config.yaml
arch: "resnet_bottleneck"
model: "image classifier"
crop_scale_min: 0.5
horizontal_flip: true
num_classes: 4
hidden_act: "relu"
avg_pool_shortcut: true
init: "orthogonal"
lr_schedule: "wsd"
weight_decay: 0.04
Rows from block 10, named by matrix and row number. Each number is 50 + 12 x the weight over its row's rms, rounded and kept within 0 to 99. All counts start at 0.
# convs1: 3x3 conv (model.blocks.10.convs.1.weight, 144x144x3x3), inputs 126-131, a 3x3 kernel for each
convs1.1:38 38 53 43 37 57 40 49 69 61 72 61 50 57 45 37 53 44 54 46 39 52 43 44 53 60 51 50 48 58 49 45 56 43 52 65 31 24 34 41 41 35 38 23 35 35 38 51 34 37 38 38 38 44
convs1.2:57 46 41 58 46 53 59 55 62 65 55 47 70 61 53 60 55 43 37 39 40 49 52 45 64 63 73 51 42 31 57 63 66 48 61 71 51 50 57 35 31 53 45 32 49 39 36 25 70 57 43 77 60 43
convs1.3:34 36 40 44 42 42 44 50 55 62 62 60 51 59 62 33 28 34 45 64 38 39 53 35 42 57 54 39 33 43 48 33 46 47 38 51 53 56 36 54 41 34 66 54 48 47 30 25 48 36 26 48 43 32
convs1.4:49 47 58 57 59 67 63 58 62 62 47 56 53 44 49 34 29 31 66 46 32 63 47 54 54 52 62 58 56 74 47 48 67 40 34 48 63 64 63 59 57 47 42 31 29 59 53 56 52 46 50 48 48 50
convs1.5:30 45 57 41 39 49 41 42 54 44 62 62 37 49 40 37 44 41 36 54 52 27 56 59 15 44 46 39 38 59 53 33 43 39 38 45 56 44 28 51 48 49 58 50 50 28 44 63 34 37 55 29 40 54
convs1.6:44 30 45 51 35 68 60 48 70 84 89 68 74 70 45 30 14 07 52 59 50 53 54 55 40 41 51 52 44 66 51 47 94 46 41 78 50 47 45 60 64 41 49 57 36 61 50 53 68 43 55 60 35 48
convs1.7:63 65 59 54 42 40 58 55 43 45 38 28 61 48 37 46 28 23 63 59 46 68 72 55 73 60 54 61 62 60 55 51 41 64 45 25 48 48 57 55 57 56 54 54 59 63 57 55 55 45 50 60 49 47
convs1.8:38 48 43 54 75 52 44 60 42 39 45 44 36 22 33 43 61 63 59 51 56 60 55 55 52 53 42 43 42 26 55 56 33 56 55 37 45 57 29 52 64 42 54 58 51 30 40 41 48 64 50 38 58 47
convs1.9:40 44 46 52 53 53 52 56 51 62 59 52 46 58 46 25 39 28 40 35 38 45 34 40 37 39 44 26 24 24 37 46 29 41 46 23 58 63 58 52 48 49 61 66 60 31 34 40 42 53 52 46 53 47
convs1.10:32 31 39 36 28 43 56 39 49 52 58 40 56 70 50 30 38 24 56 54 54 53 53 51 59 59 55 44 44 64 45 38 56 48 32 33 66 65 65 74 65 66 69 61 66 60 42 47 60 38 53 56 40 48
convs1.11:55 45 46 44 38 45 47 52 53 61 54 62 63 43 54 55 40 35 49 50 59 49 49 65 57 47 64 59 46 43 39 42 48 41 53 65 21 27 27 26 43 34 28 36 30 56 44 52 61 40 44 71 52 51
convs1.12:27 37 29 49 59 48 41 52 42 55 55 46 59 62 47 43 51 47 51 58 44 51 49 32 48 45 33 25 42 41 48 50 46 54 55 41 64 76 52 41 45 46 60 70 70 25 25 35 43 49 43 37 47 42
convs1.13:62 40 47 45 26 56 46 38 69 59 45 26 53 42 33 53 38 42 40 67 59 57 74 54 56 70 68 42 32 19 51 58 60 54 53 77 43 46 54 57 46 51 65 46 55 41 45 35 56 61 52 59 61 59
convs1.14:63 56 29 57 66 42 46 60 36 24 23 35 42 36 42 51 68 75 52 41 47 60 52 47 51 43 49 56 51 27 58 62 34 55 64 33 34 54 57 33 52 55 39 44 55 46 44 34 48 63 44 44 57 40
convs1.15:50 58 57 45 53 35 24 38 22 41 46 55 34 26 40 48 53 52 54 51 60 44 47 53 48 51 40 55 57 44 41 51 17 33 46 29 57 64 52 51 58 47 37 48 26 37 52 61 31 48 32 24 45 23
convs1.16:29 39 43 34 33 38 40 46 56 65 69 61 56 62 48 36 43 30 24 51 41 17 41 40 35 50 46 34 44 57 32 33 42 32 40 53 45 45 45 48 47 54 55 55 61 27 36 55 30 25 42 39 37 44
convs1.17:79 46 65 57 15 53 61 27 63 65 58 54 74 51 61 89 55 65 41 60 56 49 67 44 56 75 51 66 55 70 53 40 57 63 45 69 43 41 48 61 53 56 46 35 50 76 59 67 50 32 49 65 52 61
convs1.18:59 53 55 52 42 72 61 52 78 61 56 64 71 55 55 61 43 33 57 42 48 53 49 47 48 29 45 43 38 51 38 47 92 39 48 94 49 42 50 53 61 44 54 59 54 53 45 47 69 44 53 77 44 57
convs1.19:40 44 42 42 45 51 52 51 60 49 47 55 39 43 49 42 42 48 24 47 64 40 39 55 64 67 72 34 35 19 50 53 37 46 61 62 66 52 47 65 52 39 57 44 29 29 33 47 43 53 53 53 55 47
convs1.20:55 61 44 47 54 45 51 64 53 59 53 53 58 54 62 50 45 43 32 62 69 40 53 60 42 51 63 49 71 43 38 71 51 35 61 53 42 28 39 30 38 36 25 25 26 51 67 39 55 69 42 55 68 48
convs1.21:58 45 41 52 45 43 52 52 51 54 44 26 44 59 52 37 47 44 59 54 24 62 59 11 65 66 30 55 42 30 55 47 36 57 51 43 36 66 69 38 55 63 40 53 61 49 24 33 45 40 43 52 53 42
convs1.22:74 44 66 57 19 58 57 28 64 64 71 61 67 48 57 91 45 57 47 61 53 51 76 50 51 82 59 62 50 65 53 46 64 59 40 66 52 46 50 73 62 57 59 40 52 71 56 61 62 42 49 67 53 56
convs1.23:58 48 32 52 41 31 55 46 41 70 60 30 57 37 42 29 18 46 26 61 69 37 63 69 47 65 66 60 52 20 49 52 40 53 53 51 44 46 60 58 48 59 62 56 62 53 43 13 53 49 34 54 49 38
convs1.24:49 49 56 43 35 63 44 42 59 42 34 28 51 28 25 62 32 16 56 70 53 57 62 50 51 56 55 28 42 45 36 62 84 38 50 76 48 40 38 51 65 47 43 57 61 44 48 43 61 49 47 67 50 48
convs1.25:55 39 74 50 37 67 47 40 63 53 64 63 74 70 67 72 52 48 72 50 21 64 43 19 60 51 30 57 46 67 57 48 67 58 47 56 31 54 68 38 46 64 32 45 61 39 44 71 41 47 66 45 51 63
convs1.26:58 38 69 52 28 79 55 45 72 61 59 63 65 62 62 65 44 47 57 57 42 63 56 38 65 58 54 53 45 67 48 51 95 57 56 83 42 41 44 61 60 42 44 45 60 35 43 65 40 45 65 51 53 61
convs1.27:50 62 66 49 46 46 39 37 29 21 26 38 35 42 50 53 69 69 64 50 55 31 42 51 30 23 41 48 57 52 51 52 45 43 42 37 45 51 55 54 48 60 49 30 51 44 57 52 44 46 38 26 23 24
convs1.28:41 41 53 42 49 57 39 53 59 59 67 70 72 53 54 72 40 34 58 49 41 55 49 50 64 58 54 57 56 63 47 49 63 50 59 63 50 48 53 49 43 64 37 51 67 32 50 63 38 56 62 34 51 54
convs1.29:35 42 47 39 42 39 39 39 45 55 66 59 51 59 40 46 46 32 45 46 37 36 41 40 42 50 42 22 33 55 21 25 38 34 35 35 47 56 56 48 50 60 54 59 60 25 33 52 24 25 43 29 33 43
convs1.30:30 26 33 52 45 44 43 42 46 57 67 64 46 60 44 27 35 27 50 62 31 40 56 37 38 59 42 34 29 45 44 42 37 44 44 28 55 68 56 40 45 49 65 70 62 26 30 46 33 41 39 35 43 45
convs1.31:55 57 26 58 72 41 45 64 40 44 40 54 53 50 59 67 77 85 60 50 58 59 54 48 52 40 30 52 54 25 59 68 34 54 64 29 45 54 56 46 54 50 50 50 59 47 51 37 54 67 46 41 58 45
convs1.32:42 38 61 37 39 59 45 54 66 58 52 45 48 41 44 39 39 47 49 37 45 56 37 59 56 50 51 46 43 60 44 40 61 52 54 67 41 37 30 53 53 34 47 47 30 25 35 54 35 32 39 42 40 45
convs1.33:47 27 58 58 32 73 53 31 63 51 59 40 60 59 50 70 53 48 78 85 67 64 73 43 55 73 49 39 40 60 50 59 84 49 42 74 56 58 63 51 48 34 57 49 43 53 47 53 76 53 54 58 39 45
convs1.34:44 56 47 43 43 35 60 54 41 51 53 57 51 68 66 38 54 44 46 66 52 47 64 54 61 69 62 61 63 59 50 50 45 54 47 30 72 69 74 78 67 78 78 64 75 59 59 54 41 46 54 49 53 58
convs1.35:55 32 54 47 17 46 60 18 49 70 57 65 58 40 57 62 49 60 55 64 59 50 64 54 64 71 59 61 47 59 51 27 42 60 36 50 63 63 62 55 46 51 65 58 66 67 49 71 53 27 56 57 35 65
convs1.36:56 51 38 55 50 45 52 44 41 61 59 53 40 52 52 37 39 42 59 59 16 59 58 19 50 61 22 47 48 45 53 45 41 51 43 28 45 58 68 39 40 58 40 57 66 47 31 30 50 41 47 51 41 38
convs1.37:58 39 49 52 31 62 53 38 68 55 49 38 35 41 34 37 35 33 45 71 55 59 68 48 59 70 63 36 39 36 54 63 71 53 54 74 57 60 59 61 63 55 53 47 58 38 44 42 52 58 51 60 60 56
convs1.38:43 39 38 46 43 52 52 53 60 54 55 53 60 49 36 38 27 06 47 50 61 43 44 58 45 30 53 27 39 30 31 53 63 37 51 68 42 37 48 34 60 47 45 55 51 47 47 39 68 49 38 68 48 42
convs1.39:55 39 40 55 40 53 56 48 63 35 32 20 61 42 32 52 39 36 41 53 61 48 60 57 36 40 55 38 39 28 46 56 62 46 52 72 47 39 51 38 46 47 54 59 52 44 46 27 75 61 43 73 56 51
convs1.40:57 73 55 40 55 35 31 39 27 48 22 34 41 35 34 44 65 55 67 57 60 61 68 65 45 47 42 56 61 50 53 51 29 39 42 28 18 45 39 37 53 51 54 60 61 58 68 56 41 58 44 16 36 32
convs1.41:35 48 64 54 53 61 59 55 60 22 52 68 39 62 68 54 61 71 25 48 50 24 47 51 24 49 62 35 32 43 61 61 57 52 62 62 63 44 37 66 43 35 59 41 36 30 49 57 48 70 62 48 64 55
convs1.42:47 40 35 58 49 45 54 58 60 65 65 38 72 61 35 49 43 29 44 42 53 49 51 53 46 39 55 53 42 32 49 63 58 42 59 64 37 37 53 37 42 43 33 33 43 42 36 21 65 51 33 67 54 42
convs1.43:59 32 55 46 23 50 47 39 60 58 46 56 61 34 49 59 39 40 58 53 50 50 45 55 63 54 62 57 34 61 48 25 65 52 39 69 44 49 39 57 68 47 47 50 39 52 35 56 60 28 52 54 38 56
convs1.44:54 33 69 57 32 81 46 38 63 77 75 58 70 67 48 48 29 26 63 72 46 58 52 46 47 46 42 52 46 73 52 55 99 49 42 74 41 48 51 52 58 41 49 50 51 54 45 58 71 48 57 59 38 45
convs1.45:43 56 46 45 47 34 34 32 31 47 45 44 47 42 41 41 60 46 63 54 68 50 56 63 31 55 40 47 47 41 49 36 19 35 26 22 39 26 29 49 47 60 57 44 62 31 48 45 27 41 38 14 38 43
convs1.46:89 71 76 68 42 62 58 37 56 47 38 14 48 54 42 60 63 57 57 57 36 62 65 38 36 58 47 66 58 61 60 56 65 60 52 61 42 46 70 43 47 65 40 46 62 71 56 54 55 42 44 47 38 41
convs1.47:63 63 58 42 36 36 64 48 39 48 54 60 37 62 59 30 56 49 35 50 60 53 64 71 67 65 74 65 61 60 47 43 33 55 44 29 61 63 66 68 61 65 65 60 67 64 64 69 47 47 61 58 53 61
convs1.48:73 46 68 49 10 46 62 28 58 66 53 58 74 45 60 89 53 61 46 62 50 55 67 41 57 78 58 66 50 65 50 31 48 60 39 62 51 53 57 68 59 61 53 55 66 72 59 70 47 27 47 67 49 62
convs1.49:45 43 44 47 32 44 45 42 60 61 72 67 52 61 50 47 60 44 49 37 53 52 46 56 54 61 63 55 55 47 47 48 52 48 50 58 33 20 45 28 37 41 38 20 34 34 42 44 45 38 35 54 50 48
convs1.50:31 41 52 46 42 50 40 37 54 40 62 73 46 52 50 38 42 41 46 53 50 36 58 54 27 58 43 35 18 46 53 28 45 42 30 46 60 60 36 49 42 39 58 53 46 24 42 62 36 49 60 28 48 56
convs1.51:58 63 54 51 52 52 52 54 59 55 45 50 45 40 44 42 37 50 28 53 58 42 57 56 63 63 70 40 57 30 47 71 54 44 62 57 55 38 40 63 50 41 58 40 31 30 49 30 49 69 46 53 64 49
convs1.52:48 37 52 49 32 60 51 40 64 67 59 56 63 48 63 69 44 48 54 80 60 59 70 53 63 71 69 54 49 45 51 57 63 51 51 67 51 32 35 50 46 34 37 27 31 54 54 52 63 57 53 61 59 58
convs1.53:35 40 42 47 37 42 44 42 45 72 82 73 47 54 37 23 38 30 47 58 36 38 46 41 47 55 46 42 46 54 40 38 44 33 43 41 53 57 48 43 52 54 57 66 55 32 43 53 28 32 31 37 39 45
convs1.54:71 55 23 63 56 37 41 35 26 58 53 72 65 63 74 66 66 73 48 47 61 45 61 63 33 40 52 56 52 16 52 57 25 35 37 22 39 39 38 48 49 47 53 63 55 64 53 27 76 61 32 62 45 34
convs1.55:59 48 22 61 51 40 49 36 38 57 51 48 62 57 61 52 48 63 39 56 63 39 67 67 31 51 66 54 55 18 60 62 41 43 43 48 46 45 47 49 49 50 57 45 45 54 50 14 69 53 28 60 43 29
convs1.56:32 32 50 50 57 58 66 59 60 58 45 54 47 45 58 68 71 79 38 44 65 41 48 57 43 53 57 31 25 25 45 54 47 56 56 56 69 55 55 71 51 42 56 40 27 24 31 47 39 57 51 62 67 59
convs1.57:59 51 61 56 45 67 63 43 67 44 48 55 47 65 55 75 94 78 64 53 43 59 55 38 41 54 46 36 33 38 56 52 57 70 55 60 46 54 73 47 41 66 51 33 62 39 45 51 61 60 60 60 55 61
convs1.58:41 59 47 45 55 39 25 34 17 44 35 43 56 61 39 32 58 37 66 42 66 57 54 68 52 39 41 43 53 46 52 51 32 41 40 24 66 59 55 52 49 49 66 47 63 44 53 37 33 43 37 14 37 34
convs1.59:31 41 44 34 38 35 35 38 46 50 63 51 44 63 43 34 45 31 39 55 38 36 52 45 39 59 41 26 34 50 28 29 25 29 33 33 44 59 55 49 49 57 56 56 60 28 33 52 25 28 34 32 37 42
convs1.60:70 44 65 56 30 65 57 31 62 66 69 65 66 48 59 86 47 60 51 65 55 55 73 53 56 78 58 63 56 66 54 50 68 58 42 61 63 42 38 66 56 55 54 40 46 67 62 65 67 51 55 63 47 53
convs1.61:61 49 35 55 45 39 53 40 38 77 61 41 68 58 52 34 23 40 33 54 71 25 66 72 35 61 61 57 46 31 58 51 44 50 42 42 48 58 49 60 52 44 62 55 46 59 50 28 61 54 37 51 49 32
convs1.62:43 66 50 49 76 51 33 60 39 30 31 47 32 35 46 52 73 71 67 46 52 58 47 58 51 38 48 47 59 38 54 59 33 48 60 40 42 59 48 53 62 52 49 53 46 37 53 41 47 65 47 30 54 45
convs1.63:52 49 32 50 64 43 38 53 37 56 50 51 54 61 53 46 54 42 62 51 25 64 49 29 49 38 33 34 39 32 46 49 29 50 42 12 46 70 66 41 49 53 55 66 56 29 24 24 28 49 41 22 49 45
convs1.64:30 30 43 45 41 50 48 54 61 58 68 54 46 47 39 37 48 29 46 54 52 52 52 49 49 58 49 39 41 57 46 50 55 52 66 61 23 18 23 33 41 38 42 31 37 38 32 57 44 31 36 50 48 36
convs1.65:39 53 24 45 60 41 30 39 31 47 35 36 60 54 42 69 75 53 73 59 60 58 58 61 49 33 47 49 60 35 61 63 34 44 41 32 67 40 47 60 49 64 58 46 68 37 46 30 44 52 35 20 33 27
convs1.66:66 63 39 54 52 35 57 52 33 61 49 40 53 37 38 31 20 28 25 54 84 36 60 76 48 56 70 58 62 49 53 64 52 53 58 44 45 55 53 55 54 55 61 58 60 66 63 42 59 53 40 61 51 35
convs1.67:69 62 44 61 51 38 58 53 37 58 36 21 42 47 37 36 49 43 49 65 46 54 71 38 41 69 27 61 51 42 62 59 46 61 59 46 30 61 68 40 53 62 28 55 60 57 40 42 45 49 52 43 53 48
convs1.68:47 49 46 49 54 42 52 57 45 54 52 47 42 51 40 15 24 26 38 28 33 42 35 41 32 37 34 23 24 18 31 38 22 29 37 22 58 59 52 54 53 48 56 53 52 31 44 47 31 40 39 42 41 41
convs1.69:59 47 31 55 46 44 48 51 56 55 40 35 58 47 54 59 45 51 31 71 81 37 68 74 48 62 73 60 58 32 56 70 52 45 55 55 42 33 42 47 39 40 35 30 33 53 50 32 62 65 44 60 66 51
convs1.70:65 62 73 59 52 65 43 36 45 47 41 40 66 61 59 64 64 71 49 44 38 27 38 41 11 29 25 54 51 57 54 57 60 51 45 48 31 37 51 40 47 54 58 57 59 62 63 55 61 59 47 37 30 33
convs1.71:55 31 57 53 30 67 55 38 63 81 77 72 69 53 62 74 41 49 62 69 53 61 74 52 59 77 63 57 49 60 54 54 78 57 46 67 41 43 33 49 46 39 48 31 36 58 55 60 67 55 56 63 54 54
convs1.72:58 64 35 53 70 40 28 50 33 39 40 50 45 44 58 72 81 84 61 53 59 61 56 52 51 39 41 56 62 36 56 64 27 35 52 30 52 53 53 52 56 53 51 48 53 49 55 45 46 61 44 27 48 41
convs1.73:47 66 70 41 61 56 30 55 48 45 27 34 53 37 45 53 67 68 60 51 49 47 57 57 33 45 42 50 58 52 47 59 48 39 60 58 37 55 53 33 51 54 36 47 55 45 62 52 40 63 42 32 48 34
convs1.74:63 52 22 46 40 30 44 43 42 66 52 52 61 38 60 52 31 53 24 57 77 37 61 73 39 59 71 69 62 25 47 57 37 45 48 38 45 44 48 60 50 43 58 57 42 54 58 30 54 60 33 57 59 38
convs1.75:61 65 74 59 62 74 44 39 45 55 61 60 58 64 56 61 61 54 46 39 49 19 35 44 18 24 38 45 54 56 51 65 75 50 54 55 38 38 37 59 41 47 65 66 61 60 72 60 56 63 53 35 34 36
convs1.76:60 66 61 55 59 62 30 30 30 36 30 39 51 58 44 41 58 43 50 36 59 44 48 56 48 36 38 42 49 47 45 49 51 33 44 46 26 32 27 37 47 48 63 60 63 54 58 47 53 59 49 32 35 33
convs1.77:54 41 46 48 34 51 49 43 62 57 39 38 49 38 50 57 40 51 44 70 63 50 63 52 59 74 63 53 56 40 51 64 57 49 53 63 40 30 39 44 42 40 37 29 35 48 58 40 56 60 43 58 66 57
convs1.78:40 44 33 45 38 44 55 49 58 47 37 41 45 37 41 35 29 08 48 48 37 66 54 52 79 79 84 28 43 29 42 58 53 46 55 60 63 59 63 55 56 50 44 32 38 26 38 32 46 54 40 60 54 40
convs1.79:31 43 43 42 41 36 56 51 39 53 62 58 53 71 64 37 46 32 49 66 53 51 61 49 64 60 62 50 53 53 41 48 38 44 34 23 81 67 73 79 63 77 79 59 71 54 53 58 43 42 58 50 47 49
convs1.80:45 38 34 50 38 52 55 42 59 50 35 35 59 47 40 66 56 50 52 58 65 56 64 59 50 58 65 31 31 16 52 59 57 52 56 71 58 61 58 55 40 35 61 40 51 35 39 27 64 59 49 71 62 57
convs1.81:53 58 55 51 47 55 58 58 62 81 51 06 70 61 25 59 53 42 71 51 35 64 58 36 57 64 42 55 59 61 52 54 63 58 56 60 42 50 56 46 48 61 39 53 64 55 48 40 47 47 45 56 49 48
convs1.82:20 27 36 39 44 42 48 47 48 57 66 60 41 56 43 18 29 25 36 61 47 34 58 44 40 60 45 29 30 40 34 44 39 36 40 38 57 64 43 46 47 43 57 62 60 27 42 55 33 47 42 46 48 43
convs1.83:40 43 55 55 43 56 52 34 44 40 57 46 34 62 53 35 41 47 43 48 56 58 64 53 46 50 60 37 42 37 49 54 48 46 44 47 54 50 58 46 27 48 59 56 56 40 49 49 58 55 54 56 44 43
convs1.84:55 40 33 59 54 50 52 57 58 62 60 59 54 62 39 57 60 42 50 55 52 51 45 46 39 40 41 23 26 21 39 45 38 50 57 48 45 40 43 34 30 44 36 33 46 43 34 22 67 60 33 67 65 40
convs1.85:53 48 42 51 35 32 60 38 36 58 52 35 67 60 46 43 32 26 53 71 65 53 65 71 46 59 64 59 56 50 54 44 43 54 27 16 62 63 58 60 65 59 59 57 56 67 55 45 63 49 50 59 50 49
convs1.86:45 43 36 56 56 44 57 62 53 49 38 46 64 41 33 57 49 37 47 40 60 48 52 68 45 40 65 23 24 21 43 56 49 53 64 56 46 47 53 42 42 46 36 37 45 34 29 16 63 57 32 77 64 43
convs1.87:56 44 20 48 35 26 48 33 36 70 57 40 59 44 46 44 34 37 34 67 75 36 67 73 37 56 71 62 52 33 55 53 40 48 38 36 46 51 45 62 52 42 58 52 41 56 50 30 57 52 34 55 49 36
convs1.88:69 49 44 48 27 44 51 33 53 61 39 35 51 44 48 52 41 51 33 58 58 48 62 62 62 67 78 63 49 22 59 57 55 52 48 60 42 41 48 58 51 41 66 56 47 45 51 37 56 57 45 62 53 48
convs1.89:61 36 57 63 37 70 58 35 69 53 53 36 40 46 45 58 45 57 48 66 57 56 79 40 49 83 49 46 42 42 58 56 70 59 49 75 62 66 61 68 57 68 60 41 66 49 44 46 65 54 55 63 54 59
convs1.90:56 45 58 52 19 49 62 39 49 70 58 42 74 55 39 56 44 29 65 72 64 63 73 62 68 71 78 57 49 68 51 40 68 52 39 54 68 64 63 65 68 59 50 58 63 72 59 68 66 41 55 66 53 59
convs1.91:55 56 36 53 53 41 46 49 42 45 39 36 56 44 33 36 47 38 43 41 68 35 47 73 09 19 50 47 49 29 55 59 42 46 48 42 33 31 53 35 43 51 62 49 55 49 54 27 64 63 42 49 47 44
convs1.92:63 60 75 45 34 61 46 30 50 14 42 64 30 35 52 53 35 52 43 48 48 47 58 58 18 49 50 43 48 62 38 47 63 45 39 47 55 37 41 57 43 44 53 54 45 56 60 73 41 46 61 40 38 53
convs1.93:53 64 63 48 57 52 25 28 30 43 43 41 46 56 45 30 46 45 53 42 56 39 41 51 42 32 38 44 51 48 38 45 51 24 34 41 27 29 27 41 40 39 64 63 63 49 61 48 49 60 51 26 29 27
convs1.94:36 37 51 60 59 63 58 63 69 46 60 64 47 63 59 64 65 50 33 52 49 29 52 40 41 58 60 20 20 27 49 61 66 49 63 71 71 62 60 65 39 52 50 26 34 28 30 45 56 51 50 64 74 59
convs1.95:56 46 18 48 40 37 47 46 49 71 57 47 68 50 56 48 28 38 33 64 73 40 62 71 38 54 65 58 54 13 48 58 41 44 44 42 47 47 41 58 48 37 51 42 30 54 51 20 60 60 38 53 53 42
convs1.96:65 56 19 56 62 33 39 54 44 62 50 57 67 64 63 69 67 75 56 62 83 36 55 64 20 30 40 73 72 34 61 75 41 39 51 42 44 44 59 43 43 58 47 38 50 62 58 26 59 70 46 42 52 39
convs1.97:55 44 26 57 49 35 60 55 46 43 38 30 71 57 40 54 49 42 35 45 60 44 55 67 39 43 69 48 42 21 59 64 46 54 57 45 34 35 53 41 44 53 54 48 53 44 44 19 76 67 36 78 65 44
convs1.98:46 46 27 53 51 26 61 50 37 41 35 62 21 33 47 40 64 64 39 24 62 67 57 67 63 46 55 31 33 05 51 53 11 62 54 29 60 60 45 59 62 49 52 52 44 27 37 40 39 51 44 51 58 54
convs1.99:54 31 26 50 31 49 51 37 57 60 65 70 65 64 57 58 37 35 31 45 48 35 46 50 40 36 67 51 42 30 46 42 65 43 41 79 42 35 45 53 48 41 63 61 47 46 39 26 66 40 40 68 41 43
convs1.100:53 58 30 49 55 32 29 37 42 51 48 54 63 60 53 56 64 37 51 49 64 31 52 69 52 43 57 62 60 21 45 51 25 20 33 27 68 50 51 60 47 62 69 54 72 59 57 25 47 56 47 33 51 58
convs1.101:56 61 68 56 41 47 54 29 37 35 34 42 44 61 49 59 72 62 49 36 49 43 53 67 31 34 47 54 61 66 56 48 52 53 32 40 40 30 45 54 36 62 50 35 61 57 67 55 51 39 43 46 16 37
convs1.102:42 37 56 42 37 72 55 52 71 45 68 73 45 44 63 63 36 38 65 48 33 70 52 29 66 44 25 46 47 57 46 58 89 56 58 79 47 40 56 57 48 58 51 61 62 32 59 61 35 57 64 44 48 58
convs1.103:31 37 56 44 36 50 46 38 52 42 59 63 44 48 47 35 42 38 44 51 50 28 54 61 14 44 47 33 18 52 56 28 46 42 27 43 58 56 39 51 46 42 55 53 43 27 42 65 43 44 59 37 45 57
convs1.104:49 59 53 37 47 39 32 38 37 63 77 71 54 52 36 45 35 20 34 33 34 40 33 34 48 53 43 53 59 62 21 26 27 30 30 26 39 40 43 51 52 61 55 55 57 44 47 59 23 20 33 33 33 35
convs1.105:48 53 41 54 51 35 70 60 44 72 78 57 59 64 43 21 29 15 23 27 66 35 31 56 55 49 63 55 45 25 53 51 26 49 46 35 46 53 54 52 55 53 56 51 59 44 51 54 42 48 43 60 56 43
convs1.106:43 48 45 46 56 40 43 49 36 58 59 45 47 58 32 37 48 33 44 41 39 44 35 48 44 41 47 23 22 25 34 40 20 34 39 17 50 67 52 50 52 54 58 62 63 28 32 39 30 40 36 33 38 38
convs1.107:28 25 27 49 40 46 58 50 60 74 81 69 57 71 50 28 35 20 53 66 31 39 59 33 49 65 45 44 36 38 40 37 40 42 37 51 59 63 62 41 43 42 39 38 37 35 30 37 49 40 40 65 53 51
convs1.108:35 50 39 47 47 35 41 40 32 40 36 36 48 48 45 51 67 48 61 53 66 49 54 64 40 49 41 44 40 37 49 38 24 42 28 22 51 32 53 48 41 60 64 48 69 33 45 37 32 43 38 23 36 39
convs1.109:34 35 41 50 57 49 43 51 49 50 59 51 46 61 42 40 42 27 49 35 34 42 30 44 39 31 53 33 31 40 41 41 31 47 42 25 56 63 63 49 37 55 62 68 66 25 31 39 36 49 43 45 53 46
convs1.110:37 39 39 45 52 44 45 50 47 53 61 60 51 58 41 47 51 30 43 47 37 38 39 51 35 42 54 27 22 31 42 39 36 44 42 33 53 57 61 49 40 58 59 65 65 23 28 33 29 37 33 30 38 41
convs1.111:45 53 55 47 44 59 51 42 55 60 71 74 39 32 53 58 33 36 63 51 33 78 57 44 63 56 45 50 61 63 50 66 86 55 59 71 52 54 60 54 49 61 42 61 63 27 59 60 37 60 62 41 45 57
convs1.112:55 47 56 46 38 49 50 42 53 64 48 64 66 37 56 61 45 45 50 48 59 47 47 60 62 48 68 51 43 52 40 27 47 49 43 63 25 37 40 32 53 44 30 43 35 56 50 57 63 34 47 69 42 54
convs1.113:49 35 22 55 44 36 48 37 37 65 48 65 71 46 51 54 34 27 41 59 59 34 55 67 24 29 73 43 40 15 50 55 34 39 42 35 52 49 48 46 61 55 47 57 45 64 46 27 84 53 29 69 46 37
convs1.114:48 46 34 47 42 35 56 42 42 77 68 66 73 64 61 23 10 21 31 55 60 34 56 65 35 53 65 54 53 45 54 51 46 56 42 45 55 56 49 58 45 48 65 45 45 49 47 42 53 47 36 55 46 38
convs1.115:45 37 59 47 30 73 54 42 69 56 53 52 41 36 42 64 36 35 65 65 43 79 69 47 64 56 42 45 46 59 48 58 88 51 51 68 43 45 52 57 59 51 42 54 63 24 49 62 31 53 70 35 47 67
convs1.116:50 46 39 51 46 48 60 50 59 69 42 40 73 57 43 64 53 39 41 42 49 46 54 52 52 55 73 44 40 27 53 59 58 53 60 70 58 62 56 51 41 40 47 36 42 36 36 23 58 52 39 77 62 49
convs1.117:44 45 43 55 59 48 50 56 40 62 55 53 47 44 30 46 45 38 47 44 36 41 45 38 26 36 33 20 14 12 34 40 27 34 37 16 55 69 55 49 61 53 53 67 62 19 29 35 33 48 43 24 44 25
convs1.118:31 30 58 53 39 52 42 35 44 37 55 63 45 46 46 37 39 40 49 53 42 45 56 56 35 56 51 34 22 41 58 31 39 50 30 36 61 64 42 51 55 45 56 60 49 21 38 63 47 48 59 32 40 51
convs1.119:59 49 12 68 64 36 53 47 36 57 51 63 78 72 81 71 66 89 49 55 72 40 55 63 23 43 66 61 57 12 63 70 29 40 49 21 58 51 59 53 43 48 66 50 49 61 54 23 81 73 45 55 58 48
convs1.120:32 29 55 46 35 56 44 43 58 48 64 65 48 42 39 63 57 43 51 56 58 38 57 59 29 66 46 31 29 58 45 38 59 48 49 62 45 37 40 48 50 59 51 43 62 15 32 57 28 42 54 34 53 56
convs1.121:43 44 56 58 52 61 64 54 58 51 60 58 48 52 48 21 19 20 55 39 34 57 58 44 55 57 55 46 54 70 47 37 56 44 26 29 58 60 55 58 62 59 40 36 51 60 62 65 59 48 59 51 44 47
convs1.122:72 44 70 62 28 68 60 31 51 45 58 57 53 51 52 74 42 53 60 59 42 65 68 51 59 71 61 58 53 69 57 56 80 66 49 58 40 49 53 64 70 65 61 70 63 64 55 70 57 51 61 55 49 54
convs1.123:57 36 16 66 43 37 59 43 42 74 64 66 87 77 79 76 56 64 43 64 70 39 60 60 45 49 71 58 52 14 64 71 47 50 54 44 41 43 48 53 54 51 56 51 36 54 46 26 82 58 43 69 56 45